Weights of a small sound classifier: 4.45M parameters, 56.8 epochs.
Rows from block 5 of a small sound classifier, named by matrix and row number. Rows with one number belong to one neuron. Each number is 500 + 40 x the weight over its row's rms, rounded and kept within 0 to 999. All counts start at 0. Numbers have three digits each.
After each neuron's rows are labels from the 100 clips, of 14976, where the neuron reaches its highest value: "responds to" is what is common among them; "loudest" is the band of the loudest frequency at the time of the peak. Only what is clearly more common there than usual is listed. The data: short read English sentences (LibriTTS-R). In brackets: how many of the 100, against the usual share in percent.
# fc1: MLP up (model.blocks.5.mlp.fc1.weight, 512x256), inputs 128-255
# fc2: MLP down (model.blocks.5.mlp.fc2.weight, 256x512, transposed), outputs 128-255

fc1.425:478549532494468530521462506514471493516523463498466484498491549532531464578522542503460531477571526585520501521483454498542481542504518484494504445545522526482492494480478592531504475433566565501493515506493469530473468509503455562502428489496552510511569517518504467497443483490617528385382528614499495486443480489514422470507558506408500513502484498488539485455512514462491487555513
fc2.425:464425496496499460485528420499502537470497518510535509439565570530596434444502527527493456554460483469486424499454541530583501467497536479524505481455475538529482530499482439481541494410477492518552484470492499497510510451485423469520543534485485572516514503508526503471529556471553462533477442470458569476465499561424517474504540539529508477487513498576472484515470483527501476452456
responds to: voice: male (99 vs 46.3)
loudest: 250 to 500 Hz (28 vs 11.3)

fc1.499:463546506499495527541456523518469501488497444507460487475513550546531454596522560505461535470555545586514505517489449495542464554483529500502508441542520529478490477472463604531507487416567559503495527506491458534485456513487474569473412481502559505516566517509508449510463472485609513370412502598509485493442463468508429467477560506435521511505496493501554495432508529476513502538517
fc2.499:485420495514498466476527419522488524463487511496532505434555545540596454436491534541514452564442498471499426500454539505592500458474536486543523513453466516555471542496512439486547499443486495514533488496473474504510515461468425465507538514507481532525475489496535502488538558469559460540480442480478572482466498563417530502485544553531496509499523477575474491517476473529512487455487
responds to: voice: male (99 vs 46.3)
loudest: 250 to 500 Hz (32 vs 11.3)

fc1.251:471530527496491525532547545563538487496490468480540491394498539551592471585516538499472550486557526520542491538515537495539565523517512554498479469479497476517496452434500609516502473497554539494495449498496459552488454501511486568494430484490537486483484533494499454511464467492586512456413466540508519478433575466466492487386530501472537554508500468496548523454483525494504505528515
fc2.251:470488455456554547502514474428446574473462480551505631530494456492474479458526506473494411502531536508476451421498507533516507520523524529470593528516514512526497524466486492519461521447511550498524490466512547433535495435476481495502522555489562582481479527574467471463491560512475515478534480526475522485559511515459509500538523478518452445462461544533538494515383538478481467521461
responds to: voice: male (78 vs 46.3)
loudest: 250 to 500 Hz (28 vs 11.3)

fc1.447:470507487476526520510486490538556474522463485474493497485486567545559469509523576502443491496569509489538486513518479510514503562552504585498519529539533480546492516438508525553501479440594563514506501521505438551488468494480463525487480495492501504478464552485508456505403462492566510441403475590504533491475493510448441476447519509433510566492506474472515519486485533469506509586511
fc2.447:496459458466509532510503448430446526531484468526519540563540468505504436458595450510458430503500564524476438436437505531503509526474572533496563479498483511496431553509520475558485562452564550548557477504507584446486504440442476509511547569493534569510517554546485499462473562463504552517548506546462539477543509579452470487535579510490482456457491549519500430488451476422453448515444
responds to: voice: male (96 vs 46.3)
loudest: 250 to 500 Hz (30 vs 11.3)

fc1.217:507557576480475523504552496490542502509484514485548544519535538473522507497509480488460501503528476524460506517466534504528593498541513491476483440488488536455492555533508511526494468407533577501512434500512539468461520483510462491508535536507515543478581557536502495484451513498563554437476520552464555495510604504482470470480510500429474454504473510482521470471409495469441446541483
fc2.217:447469395452555560535490510489483534539461439562491518541505508590483405533533508501436480479545530526509462437490473528486528573514575559467524499535547466532484461413456528504483510481558545495548486488498521446499445472497543577454461489467529514476493543563479451494469520444503483441476482548461486490523532496468454472569560486488544536467467488546561497496481543451485484579473
responds to: voice: female (94 vs 53.7)
loudest: 250 to 500 Hz (29 vs 11.3)

fc1.365:473527527507523494535592491535519470517504533482593480380580506527608478552512483494479557517521528527494490539465583505527608494533494532491479421434513516480491457492490551477502477447553519504509419491506493527478496485533458540496461508496520502509544528483503473494517515497597516466470471541488537513451606503452441477371521499469558498503505464524507472439475505499486485486504
fc2.365:464498471435536566465512484477471556454432454559506590485454448527482512461530535454480399486554522495532471424553492505508531535533524518449546551538508477570513497470476504500434498470480518454474476468546504472542481470487537512476536501473568541463453512587434465469479526512461491441500501504520522465547531505452514482535517437516433510451413495510564565566450562524529515532499
responds to: voice: female (83 vs 53.7)
loudest: 250 to 500 Hz (30 vs 11.3)

fc1.149:493563568474470532494520518583567494506460399521515477427495512527597502518530554491449520513559535463556495494508520502546495539519505539467482494490484442572477507448512549509486487497565585499511487515508435531475484507497501540469469484500501467470474571525489469493450478496517546416438504567501567499437495497486486483428498498443482591484456478478548511535498497490505528561513
fc2.149:474451497477519490522519491438456527460520509495511635536569496510492472468477494500474440506487517513435494479419537529501472449524535498487596478465485526473507563518481475481518550445491534506550503465504539431525525456493442448523504569492513596509511510523512442503531554492516472539508463523434518476526476495517488484488548488534498429488520550551464436423360504508436446473480
responds to: voice: male (92 vs 46.3)
loudest: 250 to 500 Hz (32 vs 11.3)

fc1.488:507573571494470511499516505581535493515482370523514470442528504526582510512537548487461546516536546496545487513480515497544491528498527531461492500484499448542478519458521537519498499495582611510517488523511426526453481516487482523456457483503493465507490547522488452487463488489529561420437510560494561520425490507473474490433521496416496576487464492489543478520516470482498525554531
fc2.488:477449494471527482506515481440478539453532513507506621547565494508514487470464487502471440510488506498424483479419529532508468461530524497486587476473483524464511559511489467480521541411469514508544508471513536422525538449497458447512507574484495593514525510532518450502534562502510463549524459520438523495533472499532491473524527484535491435463523540547459447435379513515446449474485
responds to: voice: male (94 vs 46.3)
loudest: 250 to 500 Hz (32 vs 11.3)