From a checkpoint of a small sound classifier.
Model: mfcc input, arch transformer, norm layernorm, activation quick_gelu, layers 8.
Data: trained on short read English sentences (LibriTTS-R), 26041 training examples, 56.8 epochs.
Rows from block 4 of a small sound classifier, named by matrix and row number. Rows with one number belong to one neuron. Each number is 128 + 32 x the weight over its row's rms, rounded and kept within 0 to 255. All counts start at 0. After the name is the row's rms in percent of the matrix's.
After each neuron's rows are labels from the 100 clips, of 14976, where the neuron reaches its highest value: "top examples" is what is common among them. Only what is clearly more common there than usual is listed. The data: short read English sentences (LibriTTS-R).
# fc1: MLP up (model.blocks.4.mlp.fc1.weight, 512x256), inputs 128-255
# fc2: MLP down (model.blocks.4.mlp.fc2.weight, 256x512, transposed), outputs 128-255

fc1.496 101 [126 187 179 147 114 116 140 128  98 117  92  98 167 162 182 113 126  86 160 156 137 100 134 134 143 129 115 129 110 175 100 148 132 172 100 153 169 129 122 132 128 133 114 131 125  82 120 125  33 136 162 148  43 133 130 167 108 130 130 120 152  83 157 139 126 130 123 128 126 136 149 130 133 162 149  86 119 181 100 139 119 149 138 142 251 128 134 131 139 110 138 156 127 193 159  96  83 151 166 110 142 130 101 138 135 156 117 110 143 124 129 118 137  75 132 142 188 128 136 107  83 179 118 112 107 125  91 128]
fc2.496 118 [133 110 172 125  95 131  58 148  39 147 146 157  98  95 150 166 151 152  90 115 159 129 203 155  41 141 138 104 126  91 177 124  88  74 161  74  88 121 154 158 195 134 129 123 119 132 116 100 158  96  82 125 179 127 156 157 136  36 140 122  85 128  98 118 130 134 114 112 150 126 106 119 115  95 118 132  85 151 216 137 102 124 133 127  93 123 165 103 140  89 143 143 126 117 118 156 160  99  92 105 221 109 147 133 194  47 172 135 118 124 120 130  75 162  99  95  81 142 131 140 179 100 111 160 130 119 115 127]
top examples: voice: male

fc1.315 136 [156 196 210 139  94 131 123 143 120 117  96 105 160 165 130 118 142  90 170 134 140  72 104 148 145 126 110 123 127 174 101 144 159 152 112 174 154 129 136 129 118 149  86 107 110  60 123 123  64 125 133 130  54 135 154 179 119 134 143 123 162 131 166 137 129 129 108 128 132 129 158 122 148 183 125 124 101 192 124 139 114 147 131 134 224 124 139 121 190 100 130 116 129 182 181 112  99 191 159 122 138 128 100 173 129 168 144 123 145 121 126 110 110  85 124 118 183  84 118 108  90 197  91 118 117 126 115 125]
fc2.315 124 [145 132 152 119 120 143  79 156  56 112 130 171 113  83 109 165 157 178 104 110 105 129 183 178  46 153 112 106 134  71 157 140 145 101 163  81  86 154 163 143 167 145 142 135 125 180  98  86 152  92  96  96 171 114 153 125 159  75 156 113 129 128 107 126 123 115 105 125 157 157  82 126  89  85 101 193 112 137 177 143 131 135 143 120  94 128 171 103 117 102 115 143 109  55 133 159 180 110 105 121 203 108 173 143 167  76 160 141 106 125 101 126  77 123 107 100  97 119 138 147 176  78 123 141 129 115 137  95]
top examples: voice: female

fc1.480 040 [ 86 183 180 143  93 167 144 111 149 120 155  72 127 111 125 137 123  68 156 118 157  84  98 119 129 124 116 128 113 153  94 206  99 121 130 156 121 132 110 117 147 123 148 143 137 104 121 135   0 135 178 105  70 132 134 118  62 138 167 130 112  97 124 175 127 119 133 130 129 127 164 113 132 203  90 141 203 162 113 133 132 216 126 103 182 127 168 126 167 112  78 109 128 144 159  37  63 148 121 130 144 130  97 150  95 123 104 125 172 130 129  97 138  87 114 111 164  84 194 126 128 215 141 128 144 127 181 118]
fc2.480 046 [151  69 119 131 105 115 127 148  68 148 187 160 137 103 152 124 149 166  86 123 202 177 214 120  88 126 154 167 119  89 178 126 121 119 121  75 133 114 154 140 183 130 158 134 155 183 143 105 187  95  95  99 160  91 155 127 173 106 146 154  96 130 115 140 105 132 115 137 111 126  93 131  95  87 114 131 105 125 157 116 140  99 162 155  59 122 103 177  84 153 124 150  97 117 110 189 145  61 132 104 151  73 139 125 126  95 121 136 128 153 140 133 146 146 140 162  80 152 103 140 151  58  99 109 122 128 135 121]
top examples: voice: male

fc1.114 093 [172  78  97 144 140 123 107 132 151 106  81 142 158 124  99 126 135 131 183 100  84 117  34 141 100 127  96 131 183 106  96  93 154  79 110 169 110 144 130 126  92 135  97  81 128 106 131 130 214 123  63 131 159 126 115 123 157 127 122 132 156 213 105 122 127 124 124 129 129 143  71 132 137 159 102 196 110 106 174 113 138 106  93 130  58  90 119 130 168 140 147 125 127  77  87 157 170 171 115 150  66 131 166 144  81 167 164 166 178 129 127 146 110 139 131 129 141 115 114 145 202 165  97 140 164 134 112 124]
fc2.114 082 [155 150 199 190  76  67 107 127  97 148 127  73 149 162 144  87 123  89  91 136 151 113 182 187 100  90 142 139 196 166 153  82 155 138 112 149 178 107 122 116 139 118  96 108  91 123 159 142 141 140 117 121  95 159 142 177 172 117 153 155 153 161 106 119 175 115 138 148 122 103 180  93 134 147 109 140  94 178 149 117 177  91 102 180 128  67  81 165 143 141 135 133 148 110 139 192 101 134 108 131 141 176  94 115 122 140 148 168  96 124 146 122 123 135 171 174 113 100  62  99 113 142  89 151 117 132  73 169]
top examples: voice: female

fc1.412 142 [155  63  90 144 149 111 108 136 123 110  92 163 162 111 102 139 140 156 180 120  59 102  44 142  92 127  93 133 183  84 105  62 156  74  87 150 100 134 134 126 100 141  90  81 118 130 119 141 205 124  91 127 158 129 141 110 165 117 121 131 135 187 119 118 131 131 116 128 125 135  72 133 154 139  97 191 121 104 169 126 146  83 104 149  77  91 137 135 163 138 148 151 128  86  81 157 173 199 127 147  85 134 164 153 115 146 124 166 182 129 132 142 113 133 130 133 143 131  99 140 202 129  99 148 155 129 103 126]
fc2.412 126 [133 130 154 193 114  70 139 102 138 150 119  78 154 169 133  80  98  80 110 130 148 129 131 169 137  49 146 161 194 162  96  94 132 139 131 185 190 120  93  82 108 101  95 111 106  99 172 162 137 160 152 126  93 175 116 150 139 145 134 177 144 152 115 108 144  93 157 159 102  92 189 123 156 178 122 129 100 162 120 107 180  84  86 180 140  64  72 181 139 160 135 115 147 113 106 168  92 153 130 151  94 168  88 101  87 194 118 170 125 133 160 140 151 135 175 171 138 113  69 128 107 182 118 134 139 140  88 176]
top examples: voice: female

fc1.190 035 [188  84 129 137 156  94 137 145 156 151 141 144 153 124 114 128 146 162 126 133 108 115 107 160 114 118 132 121 182  86 106  58 137 102 103 117 145 136 147 125  94 138  61 117  91  96  96 123 232 111 116 121 196 145 147 109 191 125  91 108 134 218 102 120 113 124 111 125 123 114  82 127 164  60 168 165  80 148 144 124 137  43  90 137  45 116 106 128 172 140 155 153 134  75 128 179 152 139 138 139  41 159 112 158 128 135 119 158 137 111 137 127 114 174 132 118 112 130  51 141 145  34  99 124 124 117  82 142]
fc2.190 034 [134 174 108 145 125 138 126 103 151 122 100  94  92 150 124 105 100 104 148 121  90 110  97 106 153 155 120 142 141 173 133 100 152 172 127 171 136 178  94  79 125 120 103  70 145  96 158 189  90 163 145 164 121 164 134 158 115 167 153 129 141 128 112 111 125 121 148 122 107 128 197 144 117 184  94 125 160 134 118 118 120 140 108 126 175 114 109 114 143 108 138  65 122 186 143  93 128 124 113 188 104 146  94 120 135 162 122 109 141 166 153 137 123 110 148 116 187  96 132 149  86 174 145 145 175 162  96 140]
top examples: voice: female

fc1.192 076 [148 196 169 136 119 151  80 110 148 126 134 161 127  86  90 162 122  83 166 126  78  40  36 165  87 123  88 126 176 150 121 120 116  95 138 187  95 141 119 128 117 119  91 133  92 127 107 135 174 123  63 107 124 136 121 159 134 121 108 123 103 204  71 120 140 131 135 126 130 133 114 119 157 173 118 236 125  97 156 114 138 120  79  99 107 116 168 118 192 130 133 114 130  73 119  92 150 175  90 162 113 151 124 103  85 123 179 157 174 121 129 119  87 116 112  82 149  59 159 131 207 194  82 171 169 130 131 127]
fc2.192 070 [161 158 149 133 113  83 104 158  86 108 163  96 117 112 153 101 160 128 101  86 115 151 169 191 100 139  94 159 180 135 179  91 112 131 141 127 170 229 170  86 142 135 133 136 127 171 162  91 162  76  99  99 131 130 102 144 201 153 176 153  99 179  72  95 122  74 114 165 109 147 155 155  73 116  96 173  98 145 119  93 193  82 107 140 100  85  95 159  93 168 119  95 104  64 117 185 133 109 123 196 124 134 127 131 142 144 166 138 122 123 150 146 144 117 158 148 126  75  90 185 169  92 117 139 183 193 100 130]
top examples: voice: female

fc1.458 041 [163  72 107 166 141  77 138 125  92 105 104  81 205 167 228 103 124  68 147 105 121 134 135 137  68 129 110 136 141 140  64 160  70 126 132 173 175 134 118 130 118 128 126 129 115  57 138 121  95 139 121 149  77 130  65 115 126  94 130 134 171 151  76 117 124 123 126 129 123 163 120 142 144 134 116 132 106 178 175 116 144 124 105 120 111  96 108 140 184 132 153 144 132  99  90 156 103  88 155 129  83 120 139 143 101 191 128 128 130 125 129 146 157 117 147 163 153 110 120 131 163 231 105 123 146 131 108 120]
fc2.458 059 [155 133 221 161  59 102  47 153  57 145 122 103 111 151 156 122 158 125 121 126 155 121 206 188  63 157 135  97 158 162 167 113 118 104 139 112 140 107 152 166 190 140 116  90 109 113 131 108 148 102  75 154 165 147 171 186 148  73 141 108 112 156 117 120 168 134 112 111 157 127 142  71 115 121 121 109  98 180 200 142 106 103 110 157 119 103 111 125 160  85 145 148 140 154 162 161 151 149 107  97 191 149 126 134 154  72 164 154 162 137 118  96  72 152 124 118 104 117  84 119 139 101  74 149 120 119  90 156]
top examples: voice: female

fc1.364 029 [ 94 177 123 130 128 168 142 117 198 114 176  99 127 102  82 139 120  75 145 123 114 116  68 119 156 131 125 120  95 161 100 185 147 140 124 141 122 129 121 132 136 122 154 144 137 113 122 129  34 133 170  95  91 141  95  85  80 140 173 120  98  75 122 171 123 134 141 126 138 129 159 113 119 200 103 134 198 140  86 144 110 197 152  84 151 137 159 124 146 112  77  82 122 168 174  41  78 146 131 123 114 132 103 147  82 156 168 118 166 133 126 116 127  89 118 119 163  93 238 122  91 217 171 125 119 130 176 116]
fc2.364 033 [135  92 138 141  97 125  98 148  55 150 165 169 101 133 163 136 150 179  76 139 196 150 216 115  85 137 141 144 117  98 184 130 134 142 104  38 128  72 153 146 218 132 130 121 142 155 125 137 160 106  80 130 136  96 172 149 169  92 115 132 108 132 144 162 142 157 113 118 115 118  93 104 130  65 130  89  98 136 170 128 128 110 162 157  70 131 121 150  83 116 144 173 106 167 130 175 136  77 148  77 145  95 151 127 158  77 126 136 116 168 125 111 147 147 135 138  69 175  97 104 111  63  96 116 107 112 125 133]
top examples: voice: male

fc1.112 068 [128 208 186 145 106 132 111 136 112 125  93  95 142 200 155 104 129 100 151 144 103 103 141 130 153 133 129 132 111 179 101 159 163 172 105 163 172 118 129 133 143 136 103  94 133  53 134 132  54 131 147 123  58 127 144 161 108 136 121 133 142 108 168 148 131 129 124 128 127 132 164 123 132 179 135 105 108 169 100 129 117 165 124 143 223 128 126 123 148 111 138 124 130 210 170  82  89 169 172 113 141 126 114 145 134 172 131 118 137 131 127 111 145 103 135 129 147 110 140 120  79 192 102 119 107 130 113 135]
fc2.112 084 [134 110 181 139 112 133  71 148  51 124 132 156 121  91 127 163 147 157  91 103 120 127 191 187  49 142 113 113 150  77 151 130 131 100 160  82  79 113 152 145 163 129 132 112 120 158 119 114 163  96 110 112 159 126 153 142 145  48 151 114 133 136 108 132 142 126 118 131 155 149  97 124 122  81 102 185  88 151 213 141 140 142 130 131  95 111 166 118 117 107 129 140 134  49 123 167 180 106 109 114 202 139 170 126 165  60 160 156 117 121 120 143  79 132 111 112  82 136 117 130 169  89 117 144 117 113 124 122]
top examples: voice: male

fc1.396 064 [180  60  92 143 146  99 115 133 158 102 116 141 154 125 138 123 132 149 191 129  75  93   9 144  92 126  95 133 172  99 138  54 127  87  79 151 120 125 129 127  88 133  79 116 131 110 133 129 202 127  72 145 124 135 131 121 169 127 104 134 156 171  84 115 129 126 123 128 125 153  75 136 136 142 130 179 110 122 169 135 134  72 130 133  56 101 105 137 175 135 154 132 128  80 101 193 190 172  84 130  67 132 162 145 112 173 160 148 176 132 130 144 130 117 130 151 153 127  79 137 166 130 106 137 129 134  87 123]
fc2.396 056 [157 137 173 182  93  79 133 144 136 176 136  70 165 166 146  72 138  77 111 139 170 135 155 161 131  85 164 150 171 176 112 102 119 137 121 174 191 102 137 130 126 122  94 111 118 102 158 125 135 127 112 134 100 164 136 165 148 146 126 157 127 168 119 121 148 129 130 152  98  71 193 102 129 175 135 131 113 170 140 100 152  96  96 167 138  74  58 156 155 146 134 124 133 155 126 159  85 152 120 110 109 143  57 117  92 184 126 154 126 127 161 111 140 169 172 169 124 135  69 114 106 169  96 132 116 126 101 176]
top examples: voice: female