config.yaml
arch: "transformer"
model: "sound classifier"
dataset: "short read English sentences (LibriTTS-R)"
train_examples: 26041
noise_aug: 0.01
time_shift_ms: 50
n_mels: 64
hop_length: 160
input: "mfcc"
spec_augment: true
win_length: 400
targets: ["voice"]
num_classes: 2
norm: "layernorm"
norm_position: "pre"
hidden_act: "quick_gelu"
mlp_ratio: 2
head_dim: 64
fused_qkv: true
bias: "none"
qk_norm: false
parallel_block: false
dropout: 0.1
inner_norm: false
drop_path: 0.15
subsampling: 4
layers: 8
width: 256
positions: "rope"
pooling: "mean"
mixing: "mixup"
loss: "cross_entropy"
init: "small_normal"
residual_init: "none"
optimizer: "adamw"
learning_rate: 0.0021
beta1: 0.9
beta2: 0.95
eps: 1e-06
max_steps: 23100
batch_size: 64
epochs: 56.8
lr_schedule: "linear"
final_lr_fraction: 0
warmup_steps: 460
weight_decay: 0.2
Rows from block 4 of a small sound classifier, named by matrix and row number. Rows with one number belong to one neuron. Each number is 128 + 32 x the weight over its row's rms, rounded and kept within 0 to 255. All counts start at 0. Numbers have three digits each. After the name is the row's rms in percent of the matrix's.
After each neuron's rows are labels from the 100 clips, of 14976, where the neuron reaches its highest value: "top examples" is what is common among them. Only what is clearly more common there than usual is listed. The data: short read English sentences (LibriTTS-R). In brackets: how many of the 100.
# fc1: MLP up (model.blocks.4.mlp.fc1.weight, 512x256), inputs 128-255
# fc2: MLP down (model.blocks.4.mlp.fc2.weight, 256x512, transposed), outputs 128-255

fc1.322 043:115096136139118104084093057146077113148162177110098109087143121104146125071128143132102155079162079105142108142127101115125095141158115079141127000147111136095120075125085100137148167147129093114111163125132099158148158144147105148170126117102106059076161159135131202090160153128113107140147077121133123099128067184148123113062120133146111148119128126135146125122239161152128140104134
fc2.322 075:158154204132069106046180060126125120095135128135181139107129139125197188063158135083145159174089130123158118123127195182187135092113123126109101150059059133165149174175158091123085116165099106152137101119163125153080096104142133089162189136102101132129109123133089151087147150132146167157142137100085202137119128162097192157125142099101061135120104123122117122126093084159101125089126
top examples: voice: male (72)

fc1.203 112:117170155145130112141133103118077103154170163106129076132167117111155125147126119128118180094149150167102157157115124129122133108122126079132127002133146142043129113149097134119128165091158134130128123128128130158127140181145094138178104137113149124127255137126129147099144153128196152080100152165099134131096148126163130115117126126127151093141145168139137100077207134110097124088117
fc2.203 128:148112174127092121053146038145150158107103147148148144099102146110198199025120127109139088175121102078159100104143149143186135110120097135121092189103075137178146169163154034139113100140092096115110115115162138106117131092113148079155223134117105130125079116148118140103142133152095120175161125090127188108162132173078173138130114114130065152108110086110117147176099107167142136110127
top examples: voice: male (82)

fc1.381 040:103180202125107161093156097187161132115087118154170060069183106091125180126124133133135152118131146124163107095134157121174157113142080166087119112099138115165138110109158128075109070147143136119123088128117075176127159131151164114102125109138133073087122168161133120135116094134156135045094174197161137150047177113055136148059103140108134146122085078073170146130151090110152131113133
fc2.381 050:097132055102156133131106104097119159088098121142115155122087115148164096127169107160143089137129140188125092092200103088147123143124188169158181138146164114138119116100130180159146131088096123102111131135085161121180084098075145164119094115165125165126125103155145094125123090077095087127129094165182104091153125133129123099173190166171145096119126169117149186146097195112191176114105
top examples: voice: male (81)

fc1.221 058:159016065157133093127111112120115134143131140123119139177114085117065129077124114133173083102061105070100147118129113123087118116101127093136131165138102143130129123122144116108134146185080109125121138126126121105133142142120173120110150130150075106133057094111143167140145143130079064212193135093142083123150116119142108150160133131151129135139165155132078137188169123152152129096132
fc2.221 053:159166195174092069107148097134124077135176159067148082120150121105161196111105145118173185133098147132115168190124143143139134094127088095143133130114114148105162147177155138111133129170108101144104118135135102193085134161168117097169139131132078099157126094079152163124134131150142154177088169130120135158086130134166149169114131127098112133150153131100072114083165100131109126082166
top examples: voice: female (100)

fc1.378 045:105130133160134113136109086139095065158183222103104109119115122152177111133133129130093140061199128160158123185127110125168110182129144067146122022150173132099126085122094131162138131113158138114117143130126117148135123143135072135200082133131152090158168111122143144121096167122188119092036111200126140108113100156144098130101135128126139141145153148140156124101178159109117126142151
fc2.378 063:135129187144093134064160061145113156096123135164162158097123136116179170057148144085142120168128126103142077082094165172194138124102115111107122154085080146169118184162134067112105117141127148152141110103162135106083125098122098075158210155113141132142104108164109149077150161132134162144154135112091197128146133173047182158127126109107050144107100102153116111137090091142111105115147
top examples: voice: male (99)

fc1.431 045:089213182113073169146123208152147075150094055153129043105127177112094132159131147126113157110160181139120149106140126122160124166167127191111137086124139080104134114060134157158120124101155171126122128125126116158121122179104179188117075105131171145110142142163133114142087071128132155031043172173136119147066150035116166126138118134104153127103097122080172143130177116094143128164128
fc2.431 049:131084060128127114130134082127143152083141156137141218109133151175191074093152143180112101151106133168125086126132138096177124151092190178172162145125126113149076151121171129168192133066110130106145124144083140094144096086079088147122106123152088181160105112114178051129128114069133101171152051154149137084153122149109079103135200177139167125140165108141108140128013143117158158109118
top examples: voice: male (94)

fc1.406 041:090118120121066181131101155137120090108148110129107081148120119124085095160137161130076132089189130130133152111126108117141116212130157134159140014143132127107102110078092137161144116124176147120117143123126095200131117190100137217124080111118174106088128149124124144116077087127133145081131105152140135103095118129103078107124143133126137140110143149101182134105244170102155143174143
fc2.406 050:143099148138077112078166038120139135100122118150169141091143182131211134064163127116144109193086151125127089114101168155200132120123166162119135180089074126153098193152185091133132113124112126139152100125120158099107096075119144115118186159136099177161071115141112113119126157084142119180113112145087193098129128175048184153118192130134105121136115095131118113130069087117114114110113
top examples: voice: male (99)

fc1.277 124:095189150144128122146107117107081106172166150127104079164156132113125122150129120128122175083165149171093166149117104131113114130122128090128130033148175127037133117137091135136128163088171158135129143128126144143127131165138100137173108137119175146141248118135123137109119160128174159081087153168097128141099105113178102120153122131119141086128134179140134099090195129105097121129120
fc2.277 152:133106172124101121056146032144141175083115156142152155095137161115220165038119144104120098175124101089144068118106158163203127110129109112113106148085080153164142170170130049114122105096089102126127120093152133121105138093138095067168200153098114163126101124149115142082158151140144120163138105088098207098134125197068170127128132116119080131104106099146124128159097114174123112097115
top examples: voice: male (89)

fc1.501 116:118154163146100118133144097113077084156183169105136087160159132106151117142127139127119164098141161167105145164114133133134138111102136086126133031131158136044128143152102130146124175087179136136131118129131125178123136171131080123190110142121153146156236113119128149099130147129191163113085164161103156133095153143164110121147129126118144086131145170136120099064196126106092126104128
fc2.501 120:143118173109089145063154046135153165112091148166156158111102151127191177041148138096116094162157099088169074084126157161186150136134110149104094170101078117179124158158143043140107107127111126132120104117172134104111118079119140088155218130101127140107086142167108126091139140132090129162166099103112208112155147177064159131141122096122076147087091085126127138183090115151129117136115
top examples: voice: male (73)

fc1.155 158:138068083132167127109139128092070182163112095154140153215119052106030134095126085127161083111077176100085130088131134127109140098093127138116141184121113121148132157090164124120124167158141139134130114128127148061135149129106177129110154130135093136135110106154130153134152159128095110134182191145124089144163150115142133155209127129142117115116132183149112123174114120123130126111118
fc2.155 158:142086096194121076164111150150119085167160130101109097121122146128108122151057157181189141094079151132111175160126098068096120093082119113191162154162143127104161123122153157146187160161137121133099142162077087157150159166105123140136102102194069087181116069078190140166128114142119090163103138153161066157104119077183080164131152191164165156186184137123078133126166116117152141091178
top examples: voice: female (91)

fc1.297 056:123202169119091163139096167136143088193141092142096086148079143168119128146126129122087166074190171173161185144140096130119104174159156149099141102157155081121130111090132172182112134147154161128134149128135105158121085174127158136156080097108169113120135121150125111128068103126153168115034126132117131141084089061188140125135121122107120136099122121118182116101181133115113138179133
fc2.297 080:119100150133123105104172079116116171082130167135170179104177164142181120067120137121134099167084121133096073127063192161191113098121135125123132113065104136123131152157124073121140140089103128159178115075125141103112132103120056064160164164116131186142128117135114113109160183130174133168138076103065176115128110171078160133103154137130122113129139141186115086126079104148100094093103
top examples: voice: male (100)

fc1.509 196:143071095136163121101147123095090171150114112160150158188123061105032143093120088127185078101076160086079141083131143128107149089100112125113141186115103127159138144104164128111127134159112121134130105128126143068136160138107187113119170131146087124142100075159128155137157158128087086131168202137133073141166161105146148170197129128147108121119124164145114135185129120148146125092131
fc2.509 213:132089105194125069161109149151118082162162123091109089105132140137117129155071151186188141089081145135117178173134102068090115098088133116195161146154153130100156111131144158149186154154130109132097145158066091165156152166104133144131104107190074081187126065075191134167126112130116083160106140147167069153102114085182085166114155196167167150192184132115082142124162127118157150086180
top examples: voice: female (92)

fc1.83 043:073136106149120130146120139117133057134168125113116083122119151186153091157131178129091147070185137163161138167123121121145121183102161115137133032138183111072119080079072127188131140062159152111119136129126121193132103166101104180137080123135191150164164113106127088136088127128183136092054086158116137123099120085163072120113133129125163129144140134149187128066198185113109138180132
fc2.83 057:136100158132078128079144048139140159125112144143149168092139190119182144070167139100123111168128130118125062099078144181188134129121141135110143160119071150150125169173135072114098130130140145151163113093166131112085118078128102094162228150100127155133093137150116141093151165122135149157155101117073196114141131184054159144125169105107080138101103104159104099141077096121103100120126
top examples: voice: male (97)

fc1.382 157:150067099136157113108144135108080173160123107138145163200122068099032149093124089130173082108065166091080133099135137124109145083087117119111133190123103132160133150113172115114126157172137131123126110127124142056137159128108166106127167128142079118134092103143136169139153159129103101142186204149140070134154165114145132160192121131145110129127132165133096140177101102120144128100125
fc2.382 158:135096106200128080156101142153111089143161126098103085119131136117107124152066148179197145098078145127114179157129094074102108087069135096190173146161150147111172117131136151137181144166132113123103152155069093162158166169110128136139118102182081079183127062076174154159144103142135085143123137149166065150108107090178094173132155197174150156194169139128089137113177117123160152087180
top examples: voice: female (94)

fc1.349 063:083121123144109122167133127132127062146178142104127074104128150160170097160131163129101155091161152169122134164122125124163134189131153120136120025134200114063124096094099137187129138055170147119122121128125115191133107151103088156169084128134170162149179113106131094125077122125206137105027099168110157116088141101147083110106131130128163130146157117140143120060182164098099134160131
fc2.349 061:125085147123075156090140052123121169120096141178148165135114167126159138064148151092105083162155137105131072078091145173184136147128130138098143155121085139163131185147125067135105119106146151150153115111177145093100127083116097093147204161109144162129087138186110125087143177122118131150143116133086199112147132181044141138179159094111081137076093103151123111158082108127123104135137
top examples: voice: male (99)

fc1.233 087:102212185144103141133102096121090091179159151124105090167134164126171135138129122129089176081185144181129159162129099128132115151135130124119125041152176121061132131133108135173125154073174157129130142126123126153129115163124095115179105130119168129148231129154129128106082149129186153069073130180116162128094100119164114108138119135112118092125125179103181107087167127103105126153128
fc2.233 116:126087153128107119064150041144130170094121164157154158094139169135214144044115147111128096175107102096141056105090159164200123112118116109122125148092092147166143160157124046113126120105102118145150118091150126116106144089132092075174193142101112148127105116158116142090171166140150119164142090094085212117130122196053165133135142125133104150094112104170123119149091109159115104099124
top examples: voice: male (94)